From a checkpoint of a small masked image model: 22605 training examples.
Rows from block 3 of a small masked image model, named by matrix and row number. Rows with one number within an expert belong to one neuron, the router's apart. Each number is 500 + 50 x the weight over its row's rms, rounded and kept within 0 to 999. All counts start at 0. Numbers have three digits each.
After each expert's rows are labels from the 100 images, of 14976, where the router gives the expert most weight on average: "strongest on" is what is common among them. Only what is clearly more common there than usual is listed. The data: stained colorectal tissue patches (NCT-CRC-HE-100K). In brackets: how many of the 100.
# router: router (model.blocks.3.mlp.router.weight, 16x160, trained with AdamW), inputs 0-159
# gate: expert gate (model.blocks.3.mlp.gate, 16x160x160), inputs 0-159
# up: expert up (model.blocks.3.mlp.up, 16x160x160), inputs 0-159
# down: expert down (model.blocks.3.mlp.down, 16x160x160, transposed), outputs 0-159

# expert 11
router.11:417474429543414448495456424611440499443469515574406433489536468517428424455470550439497402528478555500589437510575472529555537475509415513591561529534463582466485486476457510489606531464593455497451448537565473542481422511537420391479556597546489601434531492436468547520512494475550569479532403479499516488493411481460451486470496467481508451492508479508460495495489515544468551472410580463523501511460516519422497564584417532550607520510502546569434558494524480537496568560503453
gate.0:546422548571506476551487484554462515465519492546497410496478473489499488480509568482582548555415595551509506502527516559464543435559463469617470538585462380487549427486594440514396409551557602524476476475453571428457545487520513470469544455558522427466570465485495513359500527531507468500536582450472469413484581487495427483484455480465465486564492603522495410545511459536510518435448512500519503525513537525476437498573475496500424467511535376485489596582567484503606506483532439
up.0:533552472472527413582557537659465410515469496539473385455548551437451461520486473499552492566508456500486515453501516578465481509460391457441481512498453484425428500507542482526421461570503539416418460524506518511525565507488500473446550464539407517562555499349547540440510454539536471473496558455523531449422543534547423419499545516408454563562533475501516392533489412556530501534467527542535556466543521512503494519478621474425414451567553568526507609485513532524526513534460485
down.0:437532547524507409472585445477570522428450473492542505529412575512486578534559551418537541449577490492499512570375455413533497468551492472547479494457479467429507403579534500517545471503521470482524467550456520414564483525540480548581477552485433381524484464509318440475473502489506494483513529489451430451591518460452464545455501472507478487615584519519531604505545506478551574480470465584431433571390463548498450537535494556522502516510572472498555450542493581494519478502569463
gate.1:433565546454415556490527441525431444574473504473551573549528565436568452598527534567511570507497379419523443497500535579505477492503496534391465503522575562493486528441545467490417594585515414478458489512531548488568504385503426569482487491507481524463584507435478514527500459499430534488429557397532498556527514524504562388501535421527534439461550470530558442516477544532429567516522499465555413514488512500442500516463608515441494590484493577485504536611486561449469441553480527
up.1:500521560439517490520547489474475488575555427490530506515499494503554520541445536615437510437592476446479506536586509444404545592533451408497510549440491537494423525575532502521500506488467374489436424481438441488478442477578544560547547481330501560573517427415580466462477444402445450461491517462494532466443582441539507446489528517555554499541480464533490415518505591469560497488463519540543540521541495567559610507415530521509622558534510483493475511520448418489544550472517535
down.1:412504565519556473543442419488552486539521455508525485360440475468546459455542553543454552481474562497457457509437598614572477452558588561551511491458518496489493411487463477505552474435491462426491478481526515531464526443559480525474479440478469441488486528524527548513503602410529505656584478508504539507439498497410565502527431497586478468518512524501463573581477436459433533587508491375459491504486449396428494464572514461596508508448529483508514578535468442529558619523473531
gate.2:387538457442431474621498533477493454504413551522583398507497491492565508438512582505522404563408537516569520504498487431421586555497468525546446481517462491511532486548434584545462438505522510461518478541564535535532464455496481587383458442479556601422514478531546517522511469557577464487516482549560535473629539497520416387555461418414461457481493514490434458455541511508527568581545491513480532500501493484582554514528453434500515462435503436493425479481432554410573496513459501
up.2:501538572557536442434440490481491463572505553554487494469531605539507465470507417454512583462439546475532551495470438444525437496505429537495567446432462506558552489461549494429512581506501511515536561558471488532556430520500568422593512515540464605509414402476463505545499414490459520623411545468510486579465546519413528551489408538589472542514515555395506521502512529460516431387485495479574531462480520509470466525534621526536417436483523535544428454560513503566402567494455553
down.2:484554466499553530489490566588532565548484554517456494526534532517539498421493487526467413543502515549482459458458491516518486487532368475333525493418514453526556499491455493547506528526508469534497622482612458545475439458505430495576521506564447440563427503499495524505509544530422576499504457561449463555533539521545413552444517381468566503431546386455560486544569544477531544503490467498522439457519574524495464485537479668379499488468445478458414465511490532512400511564457540
strongest on: tissue: smooth muscle (62)

# expert 13
router.13:515499504451499575486439464532533509536472519384426566452499547502497517550602444444465550628447476446470439442398494528547417467459412514474539593488567516539480557504444432461527507568451486585495505501519487361466523517463548588478484457552535474496452544473523506496450535560398423477521488452491552471483417551572452436492445519504572584536462374474573482544535520566429542525548428527433416398516508542428493466481465484496456472578551517523470526471589526447497479486449494
gate.0:605430481427529486487548625535413556456454535511542460479462430550536399464442544498512362459489506537559490471559540546576537488382524470503519577493520472550419546445509502554535484524431470465460484455495506597443502514551474515452438536576546490379501444546488448459477556533498500529512509491530506440445543550586506424485434579460515436514507455445516646482538508484516526459406542426530496441466503501562452431499459576583526507479404490533546450486478415554483576536518505
up.0:501522538553501486521525582509517458528518592522523519468625431433468552516528489476485506514439435579557594474503524538506502453542596551581527537440502487542458385502466405490484466492500566547432459472488443476485530406514546474437506508383594510491447571478536434545454556561535452472485520449496525500357496531463516400496515525474430507486451478461513545403525539509465460462426523508531559486585552481517499426486521607429542502554559427400528508509413499427576534394515564
down.0:549551462551525503494523539556572478513431479522524508498506529499465576431480480549621612486414511438503538533483575490426574532528448409568490425568463605428457492566525480502577542490422508472513511563559498465540436503486516477488487547432451549532436496535559419561518448515494485439573524463522550562487493487455596481561482499490460524534450538519410453493418536467508560542458497465487557559547398520450452504434589439373504470458426406498460568474429516596436428443534537
gate.1:520502528425585599466472486524456388484463567465513444520444526456485512605548548531483577503467505578510517496431504416432511485340407525448500519449475630461447450439538486546476506478489488547509472508559458503519500535534500497550555390513498496474567506541470525464519419475490480536555482529526542517583553565514595429488454498487442466529547526533445507426579533381464549391480510557562480538538475580499457478508506476504599488490560500457569518359466466602504568498461493
up.1:575479495533418540436501523489440583450477475516431501444474491454588373441480536512487537505567538519491472520503529590521528428533506410550515460515469428503477463507485442409594553543525487444436517450601556469482440466448565622491403469550500542597433447476523496546409546482469490481481433455550401485480523459530453553498509511503473443450438527456532589578458493491438493557437479506611519483493496465483536445493520636544505545452502417458538572506622594494479529476513498
down.1:427455403539444454589455519584457548539463560453432543433519490492516454526502424543533528523494529444559554621470530444569453478507472481457457441522530398511480499445501442516564495524445517429458512517571570461409519587447619511446488449510519534512511528554545484571547471555527502502550425420505422612597480462531571426539472448534467443471476555470526504511523541530481461415584443508553457454482514427499514487414652561485496534475504531499526609399508505492492467545502477
gate.2:540520425493420575500536495487468491516496561448443491377451477519480408480485569508544482533502490554613623505563494593533594460490548530370483475526522450447499446558561476507483451470437418508499465443422442463462570553502480553414485534441494495389560456506478478510425511469532491486530545504556570514497422516497510399571540480386521564485525509549531522489475546428487530421442464514529495501448473470489485516490468560460546497584542567566611572564546523581581590505549508
up.2:565493474486497529431438498590408546514546465450514530584503487482487618575477559515531546495472526503426530481521493570532570469531432506533486456479517464584550551471474478537408440509494462510521464419540457559562558483500521435488470553407401554437556555435520535459499465544483538503450543574447431426570507434455550475425516488461476518468568537476518573467409478480479516568528538470525543526600502445460469465495585493557571489426470617680466535536501441565468522496452409
down.2:407570579465542520425500456554453483458553485471462579465536438530400482505489507363484437438586518563439486478585435479475446510643551576472550562505496486433505581439528447541594482532552532444522451417446458521588535532533426540511472523481544461550522516477464504436421537566551519501583522579459508479520508499484510492448493499514576519454517494460493433480416499431519545470395475521525485537519539480482414505473499526511489433490584679521518508500463527480499577452542424
strongest on: tissue: lymphocytes (85)

# expert 15
router.15:574498537470475491470431474607446575562466563475448465554548525526585509490494454489540464543434537488437541352521488572558467448560556531556469488512548456589514538563515534541498459521394515553492446513578448469494461506446479468576432533540467421579464524499575479505499553550450544429455468490427525501468519460495559409511416523496536486518456463467502497515503526489555574426496516459517495477558591591484540488495427592481487653556438576543463452605595464481466536433437530
gate.0:522582503582510558497434555522428451531532554577473496428551498419530476598458496394557463579513507482503519546484507472442537494486605482519467563455609445421461432468502449451485483534496471431559481387497531502539455537487481597562467492474541561486471418443535527546495498498478473546473417569465571560502530404414444482479518506394561565547493613427518458571548482553387554523538455556454467446533484464546532455480545585497473466493466518623540430478515472449516529493546469
up.0:496461486559486598427615570456576519449456462438517401428472498499536523481538520649577483496507464486576445565518487507514479488547379520442559508597505527489578480530532472569436477467538486594416480529457475438424579489554506454496499550392542403536502504530459585536534459518518508536480447470511396531495527544584511485530536533527413496445480465553489545471502463516544438531458428511491501454394445524463432526529531408417514544444478457482540554540508487540557529477426598
down.0:509396504504458506490563472524543533450382403464548404568441536579465434464458547561482431488491454453478559577390461497464508497510485491441406568506455488501571501513561497536534559487485444566565502549470571508582465513446495450520576533562432537492520491549438494590448524543507480473541593429470437409528442572483519552526532548537553563498528567479459522564363490524467464470482516426447460434493423488470511566610481497549561493578562500396538480497555481521547478495552441
gate.1:515524468465441454406510437487476544553556545554493471442541598499479437437596464434468562524511554551539392554458496532433581500508496463551563516533555389518459430472525462517513452622489433550476530472486511508465483541517483488473501474507393601423592528510470416577558473506488577445598438474536372495483443567427491557502436504491554504441392534473534436508441509564507444544489532462528506507489519566525505540474490443500544378485516549470516529561469573541521494408568542
up.1:487465483639529514579526558419476509568529620497515537443414518416495568596465574527400361566584526436458517527498506435477553565509531443544458512507413500482525479471408456462514557451557606550468447472553557480476456512461475487541462431395515581411466460502523514495477411495509494516519454464486462536527496431471483530506487564455513473536497523597447547523483531453481569442452459622561515486519464476445467507577446554427527473579531428525505517483493434457493573506483467
down.1:451532452558518540437616503524507539402456435575546440564551509576494527492543534473481509472485492513502470515563515515502440525483512477436603561489416455446554406533592471558584448494539554520562488489489521336496537564425463521484438433511553575588474470502533497504575587539465397468458482468448571530454486421477411500523546517460506509576546484583600526584519499451499487415429515517462510497469536530495460450479485510455500585512492524507469470527472445488573397378448492
gate.2:534484593502505527567499401393451476563506427556552534555478564456542541385465466511495519484389449520550538470572568506511468553451496491519566386537444437467504432492446530594470380459575505515480442525610489554549560468469542543441518438445564509444431557557525418492539525533481557583426496511520512459434558538524464549525461528502451528554448548530457528492569550441482529422515519470483515453492445472547471545508553590492498436477502456481417609452502455592428508532454461
up.2:485519418488504487443481580460534575491494525580494471435444509440584513490514600488567477528543454520561438492540419449530508494456512554434459546500518538488491613455523474457441576484515467522454586446499525546415461412545438505510427448551520562560539480416502528487497472478496335457505482506515416458568396377477524480455543449523562462581527546457494478454464486482500524527421371492499486474493472445582532437483463484442463544469503555482605429603484562518541549589491487
down.2:531480422580450423521485523483542553569496478572475464426472517532469436455529502660526570530468528495513404439529522650498560492425482362442545482507526484462563449526531446482490558567630473518539524499424461466512520418522458599547541614544464511555564486435498401500495468472435399459474530566482511416482506415456416505469565496441497518414550499531494539508536518530520424503576494472498493524502508547419444501489560521506533557544483436563515549532474505451526471516472463
strongest on: tissue: lymphocytes (78)

# expert 10
router.10:586535554455480570490403449570538499509578571389498544411470466545495488541536502516531551575449482470564431434463463595553467426513461523514601549483507552501536469528450550457513545414529535603531435404514513417457541532458585607510507524552566503534468531500531486487498564476422536524514554542459503489515462518601535459596373530541557579535494410518563504570580479591485462475543442576500439570529481543538513483484481483488434524575598452509512524464491492473455553464502504
gate.0:512478477502503516474475487501513485546539493454601487476414590541524468555494571483509485462553459506581554541502416537389511577491499497567482530459561488507580454529397508478509495511528534443500510429515412515581453476602489533576523434451557556499485500471511461470546533440415515475538458465518514442518528590408521575511484476458458483536487483453470457506524510465496420402375480550531459495512518569491468388468486510478491593562450614447620486631473509580582511606523588
up.0:508513537521441452466473475426460505576426466526412391538511432481477549468519488617458511482535579480545537597499512460518561444516439552451563552493467551506463451521589574542509493462479549506501562563474497517491519528458421498472548513492594519516523516530559455546410561511569564454470561514521517598488440456521513438503439517480513508487495430487480591510501492574562505466546503460410571501479429469431532490550495363609492447468544398569389465439529414402529500414538434
down.0:525467514571496495531521477395577537456475397498381422487485393481437515476508503407474470490531569527555506425499458477518499538533588489513481585491557457532422418511476513588459398395529561497478513471405544580392533526530569546620528540573520417492506579500516485465626518471513497455530411518433515495412524544521441483546479470489524475469557454491530513613527569531536495544550476522433509533529427477442556459598473511490473435480515471536512530412510473503490525570527541
gate.1:467483430542506514516567470515409480498574489513498422561450461502573509495523515511533534497532502579545633465489495573464561435419476555471483457507364439469555467537598529491544523563463481411487463514468530519634430504563473531540449512444567477465460506558547439567501488452544491501519493543529532544515484403454497489411514519452488450454484633559476582520454546528463584617556478575564463463464486361470463518478474491545501467463507403536495520564541503548502536469621517
up.1:580503448591478517477443378492450450463515608461501412505516563548564539512484605536607380552516485511557461524494510514471496500490460535475515497487553475530541500523516450489506452575606504490544500579485525510479423549504479512450520533367545439598513451443467499538512471516591536480436459497427531596457572501518553411520529432505453390441497477460510592507475514468548592593482517388499494479497508435479410512582539492480580437535459464504452484489442503594510465461540549
down.1:561486553529501535526555495540493425514437380466541591498440540452547525519483507429483478613497478521557451586551535518531495522532498494492514432535441488452503420469427502497499501559491536453451551547446600513511545514432462479431527620448481507517489477393520526494498446620479514515487494518473481531447497555401454460530506437422524566529453435468565431455407490527456462548461538412503534484638491568474497662482563447547496457566431422578493580452486523463530526469554478
gate.2:494439553502420498596482504458454503504527507479436509403469438412421547488537559528501510560513370553543423495508498501505517580516508532464435497516528468542533436559571415537510524498489545542556438494481478565464443466586480538615574460444464548515452485624463456487568488383546492483515587491475543484510527550510452411516541455507492437578558581454508436407526481493545605452458527511498478532629512479463584504593521451598460476526449445475508434485554526492467436499579471
up.2:474516476489457390461486543523425407474552384457463556474537482465539595461490482462452557452530495482562475422464434706506542520501439538504472511546512606479509571515448498539518479492484570494510546532547476386464531510443517571600489486513520507432641489531487515605553581455470501466521569416476509448552449478449496474502476614487531447445486505457559540431524457457508487460521497499590508515501534533552510560553491459549419491563541403510497489489493575492440480450574477
down.2:526528528562526464553486587400465506476567456516524483564509541532509551546565537474541460485543555457566422564514438550573524505543479563580496532536475513459456477409523476471452578542537497460457459541433362503581441465525505532473478414497556516390494404452469467462501415556467437387471460464528597552441526580461527532591513528456586433535570615581510520479504418551466449510451492490527488488373531494514452485477508457460567461492557513457558482526488476480389471538534522
strongest on: tissue: smooth muscle (79)

# expert 4
router.4:500555569519448428429516502488535440521490474606580570471523501533417550425466450529482478484517440506517480601535476483434532490459571481464445425483451550486500546406543434503480490508524480397580460513447449554462452474499491472417610422483465633440564461575479528538518439515436553561548502527513563556483480490402556545477452589427427452550472519557474580516514492465459573532518506490507498465468525445505477480539565514514477467479518357408371490502497603530454573505519486
gate.0:539488519511492504430533532429562507467567498494464482451517486514451464567603515582509503438485530575485461528428463448578464426464473441497546464597433510504448532408417529452518518643588544519463417467481475471552505544533539414399478587473496576454542548597479546614539420458506553498474482533497568438482456410428515497580536400538496504506519493349500478517490482569480481446406537470521453522521500500529444457498543528494571583488482514515470565491464530564572477476414499
up.0:462496536542484473517495502544439456519419447547534463499537469397545550468457532440528522577568413424517566445545532557432475507520558534551458558416572492481569444506590484577501470374364439454500584514534462533459529484478486603641538425520547405516439491398554426419515552543496444515542474482505464526542557559552525454450535557430505528495495519570485545505533535456496488548551491488428510489488525475486555541433439525493477423511544453424550448549543435465435481530580504
down.0:458488465510458452532585599488538581501495472519592536584520473508539440554566491431375509477487437477515459457439456472545517572496476489474515397481491501430571417576493516524470541447434505477565523479582449536393471408431515496570439541364532552511471426437424535522471538444462553542414466506469523529479485500505508545470548598565501545542503522543561453513648415515516494543523514509555523563599542501528503427532411418510483504426535437503535468452469558546472498491523538
gate.1:424521538571569520512551452464490549532584446546471521516471405560489587445484410488505358465525482475492447434508532467594505481467498530578476514449492491604530653495472511523477499435539509457489526522374499403560483448497468477458422594519431549479485445523450480482473511584465499575533558479479490467573411539439494496491538455526525574530449478489496507454526591546508471458436487594472564436447464553567486475471545481455402599529575506506497572480595531427456515549517521
up.1:525489431417488479627561595537498500516454508535510529498548632472574479556556450539406566479504490449501487585451528501588581519484526502441419427420479571475470475478526546503462486398513450501468479559516521499485448531448487469529434531535446478488471487479443494435480505527555486338519485474454506492454462519528638457464519609505487576505527529463506556510501445495527478607580540422473465492507437498436532545445472551552473516572499557494504387559600388466547552515503501
down.1:469441491522570528439451523446453440504445506558516468493522500557516521618549457484415498405523401474442521489511488488520506592491531576479535449444488542516467479485454507495513493385477525503408538547547421527548422464452490392510576459541572610404489450479535528493441486535497554464443506506545434544473529466470600540477426511558511559557484492428523582559536471519538598571391526491583516456521568506554521520388611406546520477477521519504500453406510560477439546483569503
gate.2:535577390562540512560550412511502443591520460486449523438423510479452473476523531501472463524505485424511384513512547518461484508520441494554540510548531555477493578472390394490463537603447558456484493537535560462481428518492455502415477529474463592568601491449499595510577496520546530471330445433467469530459461445552483555506529546527524477478519544505495468482492510453507556517455587486558507483498515432493450414492542544532540500504540464570406472420552580574631519566538502
up.2:544570367542549460461532495509498493574534475476470494499446529513498514503518510533469453540524486474479428479442503526511581541530475538570511604536532494532521647435388412498501544580478577467435512488547590490452504454429459483489518525540430584537567450485499603511562500461535488466390465446488450584464477489480449550472483496606543453407502540590433402471535499508455470540558571442585503559538498484461398550401542491483521425483567487547437474487548530598525547535524512
down.2:424555435599428528586552432480508440596531446481397582573538522481482421533482568462502419505523496456536529477532538414511430494571562509446583538457584550549541491471474547519452532493437597549528504558491504456519400495431553597593510441498445489547519572442492536481496400566535448511451419482528499533529460435537489489551528513556548450472463552556504480543489519493485499509471458459547471504490443487475530530490497466397451475507476479570401411396522610481584408532514496
strongest on: tissue: cancer-associated stroma (82)

# expert 12
router.12:585507594472468525539457440527498523599458532465505508493531405577491549449567451543551565487395459546605490489518493499476415547485572599470492435417520526551499456519531497592559517448454484511546488559484516614496395483472600452568619505504504488516545595551570496495524526589522493510475446459428537556399452585453615509464534532446544436433575556478563467547533584497538569462569454474525496564476421519449485496501495485437526519531580502497472513485549487564509500479520512
gate.1:405477591477448496495456439506422478564511518512443500572491515497483497543484449440502513442600405475459493509496511425452493414449548504535557639450518541418395496472548483496439498560584466425472489430509457480455548535542437386461523500480531460547515432460430580582539458516502581616428476522516437468436539515500472496478536448477497547504564478447503550482579503496589545512443468550556470520497602566522556516554507566553468480417455491527600594621472477477490501506525536
up.1:464515491468470522420430531445525588491554599548611408497454410560528602533570489465537498524542526539535571495509439496579544555368518451550511473491441491523506521457597383507499540485534537474451506503519484497554513574510550501522501444500429468391478412470471605484472446434531502463492444430522461449601566525508452448464395491512411463503491458550481500557507493521562529483471559523565431599549489494503511504545553434389544516507466536463495478575577451454414559464506489
down.1:561468497483412537504377543527573575405571482488514484517486454535472514571552469466521495509612509482529576462485485573470516532538517497477432510458439553523548530452452384599610504506550506460447472506541506528554497582518552492402462532478424430494409350427486545509496523452527456523452507483532522427510509545426537526489466515380506550443473434484476526486483394593487524450590522560561463535491480473497500471545541603416486533523526541524571531499515403486450490585548450
gate.2:580515452520457487604487433528599371541504534478461424452499506432541512517484418505555436501579517587552478507516523538437514543458474501472528363528598578534512473582649470493622557549513443533529445495374453564504472466452508482492527463461490554451568499554503398423535488493514563480445503514498578488411478547443578507493502435455453464450443529462523498556525577403493565531507559513460476490538486473539526490577503499525395475550532490534483448431467477467525484511550514
up.2:586459502538450589565478373526627510593529539488493391507470495441539451440432436562583487533502521550448529487478504507485476571474430525403535390496566569552502540655620514515555504539470449528510508493374474526503509447406529501519520439445448526476529482576568543450514433524527537459440509521522557479460459563445535493506480470503465426506468509572569484557544534481515461474514466529522494502497483468485522462547536460559384517521620484475514456396426498463470492458498524
down.2:407488414660497528504486546506591592502399602492492537591407435490534488602494543529408436484452466496447529415437512471598518449495421559505470571536531521527528562510459547489441461478479452512549501501403530476435441547525515448475465516582491517404414566471385590545483576496496591562562504485486500482435521421552473507485477475599502521486482519524465528459503513435502492460464524504518410546503477456483577532503523462447438478506569518562522488501439501473550515597521529
gate.3:556563600575521393490536524444415522606380580537496543437407487493469486541555490558515591500564535400503520466560477471402579486522548519516544527454456532512501598510430455485418543462455544446461456598461487437466454559530544473512392488551490547510594494540514559519502554421451603503438491516488508457516545432473513475494483458482489500503419516498480480536478534476492442428530484509444455465503496459554376474527481407564555502519514517592537598498468426517535527477570438
up.3:577544460498571401520504453420501439480497425526476527578462527465524482518581564459425472506451482456482476580542472459552462465456475482393417445526564525446505507483441488480541515449488490489414568451380490507566460475464428467548477527450452489518536530503491460641487533529539562502508523572579555515541487543476489563490488555602526523551541474566535495463415515495512462610462505545536504489575531435550449403528500430442522401347596474551488498506411554543554529484511434
down.3:432552493601430566485498478430545436502467566453467607452557523472410468462532548473479488474508502546504531492519550519568447423550543471521496423455547403455511415458399511524507526410545546551484518538447489534540416586512485550575491465346489470439545485498455470534464620515491521522518481471467484587452459579450508506550518495454476445430538500568501605498537541452527534545493487510442405467486549522484419459442508522518634494526529483569453413558486605495580525491495564
strongest on: tissue: mucus (41); tissue: cancer-associated stroma (31)

# expert 5
router.5:558488512479503499496419436527486527545541535396445475416512508534489530533562483470444528473453499496454463395420472486492358504462444497558516597525576515565512565477398472513471524459492482526522567544535466378421601537492577519448516458497474494516465552480563587505434536538540358479458557461549473440458451556578462470392456556517652508460541489494532481523478456495451560452494459512440505450521482498490592436502426511446426503539532536470477574494427556494455414529500464
gate.0:554599517571503427510548495477400381550539425579545419499517596420454502590511473502482596473585554444543511562498477581546576504450540424517580522545517507354522523538578397507473510456534482437457423502493474488514508460475515492510493509573466484416571455484539493461526479431494560552451516486538510558506593519471505601509587445461477492535574534563546435541567540546486464459466497495512524441536488498514469473496491463476507566397497519457377472422554534460536505430561517
up.0:409483476546495500574442519425587558500486550484439635557481534544501433477569530531490462481471451527533563385445556505525505466477492564485545474447559529612510460500459547567527460546451543449572518443574467487486475582539495530432507526460402499553381608626407439526467606503472522540440440496438494421578434522536487495510494510589470527494431483530487533450441484452511504545446448526519562533443575482532514539528516512468521476549470452533548448514567426559462502575416480
down.0:457560533474399503447531530557538526439507505563479528427539455392506514433498585498564516456501550490473462493587451511536465444477530452522483594452535479476479481435505455562464431560458582542471498549487473492425463536574541483532517445449526530452537461595569446398523449491533461470530445528523436498474426454549490537520478610538560432452546493520450511419540534519537521499510568402507519553499561478457498503548466699426449436554556537481388575429470499605537525471499495
gate.1:442499525513528514387583492430468458507486520391453460518546456619550421595499532444449389476546524530496561537539499537445489560516456546438566514450485573528628556480519547467579400528497479511448491509573466472446518542502517444435510504559548453517532443479501496604423520514428578549450366543505616486474513549541479546490507444526534484399566501454535543521483484462561538432516474526485536500483532473587416555484498474438430548437444438478454560500460518437500424522477460
up.1:626474536545440412555544457536483493526511517552518530538500512491475493426525542488476432515419499404492491415546505405507508386504519356515425502523537401441536489530544513457454587498511406438562528547463547584502410461506480501584452543491568577445490539558510537513578494466499498550487598577455497495565485448473487421541512513511469500531477474513465521590480490558396520541395495506588422494529554506381576433530510488523591454549546532521480496474557475451476521540578527
down.1:499463496599527511443537433479530486491429536455537564522425534572418598547450592495457573493549501447504534493550473493561451465463460564444524580505337477527575524595448503569467483486506598538446598501515522552471505567577535524575468460484572506514497400455473513534457494561519501521488517451483465553448514484560576399485496523447558591433485513476516445490470485424523507510474513501432478497443504523518545446432587443368493378542476390428552512483530501482465545475509527
gate.2:604539431461478481470535475439471497482598520512509490479440589557507552480590600479456487570448453554502470465656571513494556502521452436477534491493459479547436346491567362512539451409426526481560480560476533507510509492541539520549519551393480510557491516423504483507486548422496503478452520493573459537466485515551407533583577459438499547535477493420564532525480549556558536475507509479492514486439533541541432505543432576549545524527616435455451519477406565480495529509518445
up.2:452588497473470497504532432486488489460539620493473480532511507394527426481359564583426560583470478472462546472423522406534599479493487542482489552480561451449430541476589507531479468461420467495441559415557559410580590529528500435446534506543521494511565443456512532472477573517470580456513513441497503509484407525439577531531482555472470551442443597537511381439477521536500501501489431480419522468490469529459509497554650493498555451459478505493500474443529538508555418559530492
down.2:556506508557618548352527468528510464576514553404608489562562494501615501436534449521435534527483538451551428537565532438487469472483567551517529495522488446581595552537537478454458437440412464474364436482455406453504476470504524486516559552573525584471532471522520581467448591486470483471509489480457461498547491548522457426449511551495564508446475513487460495475462532442436410545590540480428582482515481525515551523526498482446556452543504445559482497435472526462593471505503393
strongest on: tissue: tumour epithelium (60); tissue: mucus (34)

# expert 0
router.0:516602550432593518485440460527496532550556517547552514431562566472433419502510483386425498500507469579453478502473572519433534559511482486410468450462525502526516412599398513589443473468526447490458431540574549552490570458592581495466441484556431549469464427536537525528510570581433524422500504521568452568496503529441472450469453473503472521417529572464525422510542561537528468492548493483576592558457497506535536507496645513556513519578471523496488462480580532407466511439486527
gate.0:468547551436505505513582528493477438481455521545543542533380486562577487456500397520437507515559544432540416579515482562403449503510468471479493535620429444465529443502462388515439556509481525427567540549453501423381487425610593470504461595575539429470569535559488536526526512520519567615556499537495502503503479472538491466524517517551427528439454485533423510515446503483530469504512495531552480487526591433448527423576505470556512435495499482521490581442476495518469554363480476
up.0:543520498493512532478491445543491438511460466511481529508478457513525499500489551453554520495507446412507378564615592594417528535553505459539426500559625478498367466526474467514398551590398462447522434493548461558472514496465558467451515532464584439539536551542481554510604449535482514581486462546439441450480428512527488471523536501445473453532569578516470556458558415494463523493516426515544476559492542427508419493559511467502459558512510538575461513546531689536475521508467458
down.0:564449548547486515516421451531465499551419459574521509456563477589582439418450462626548542501523450521569456526514567522568447479556527504482512507531557414450621491449548507471536455482491465519567554502460562469515602461533534451531451471455471556478488384512542554483477491487595392523449530472460435498465436359480594589426511571542533491533487424450528470486474441530455506419588513511505560444458437531509435511454499511609435492514478475531507504540489583470481518524420503
gate.1:505547551553560470484469523460463467548463442579596565470478567443560459517414453446479547474491458516590615443369539527426527527399552403464474575487520448519449427597522487524430558483562494506501538486508479431481507476423506508605539567456470491493493434510499486434550444517533449516566600483515463587493550480507479431487512522412441559463504511483521437533515545519542531454593476548511589424593469457564459554508518490428471510462559549505528559470527408478609491547439501
up.1:555456494449462501523558481548543501420444586442436448596502470510396547506599543529524495519528523513480427476528436461561478423586482562528517464578409557433455561448420492524539445476480531485534507440482516531510565514485482594363510418512475573542457516536464429566457572510387513524493435494524502495463460475481534570477508526587599485454503538504503468503583454451482491422435567414471434580476533610514526445505468505590528510462470420455452506465442576500438469503576463
down.1:513557324550525566532518533390582470397467419486491542500398497521468555605469446529499531475541592466452547484489450466509443554518429584521547456498477517463454503553548521467510511464518587506483420490442516527567528418539489522552454557451544479557529516481490435499417459526490551485341466548442522434515467483499473495460521486603525494606572568524504555486498434520537489516450433527524491556477489657511505532440513420443533569532511486430544564508484514438499458500478507
gate.2:528514557542501518556602496484422422550513411469508520500449556389571483492490532495507513554457492484484583476479546551439442496523552530514503466528560438491463511631478481543425431476477359374508500458440519493451493503478476570456519370427458531580507573511507479526574457499499533547513472468526555455558525543576518569512531440432468509440433512473472560557537594435413562460445484544480480533492487479579598491391562488492534482502542550416509550479463484457604464534530581
up.2:473543533565538404536520452535411482498508444407485490513461531422589410474462481519505517481528591500484578523535519497476436509566557540530458497528493461565510502608440461594431479522414425383459476470417494503523550520519475576444478457481403513518502536499480439537583457507499511555494464466468563530637492530564524551533539497583487498403448467439484629543484464531421511474496438505539488557536491543544535508485535566464552490515491585429481624444430451439566467495532598
down.2:502490479474449369529446509499448452518504520476517551506496577521510492492484516542558513530497508534547437549499452600527410510468524531575561581519512500452450552418404465534451530443496467441534463474542548588623534489488415487493447553512510477462475547462472420532537543496531495454472468481485408407523532491444473534606429549592464500568530518457512551551413481451415434499516528468439423515425484429509550493492530687572531486543466611569491540560456400563494485503525476
strongest on: tissue: smooth muscle (52)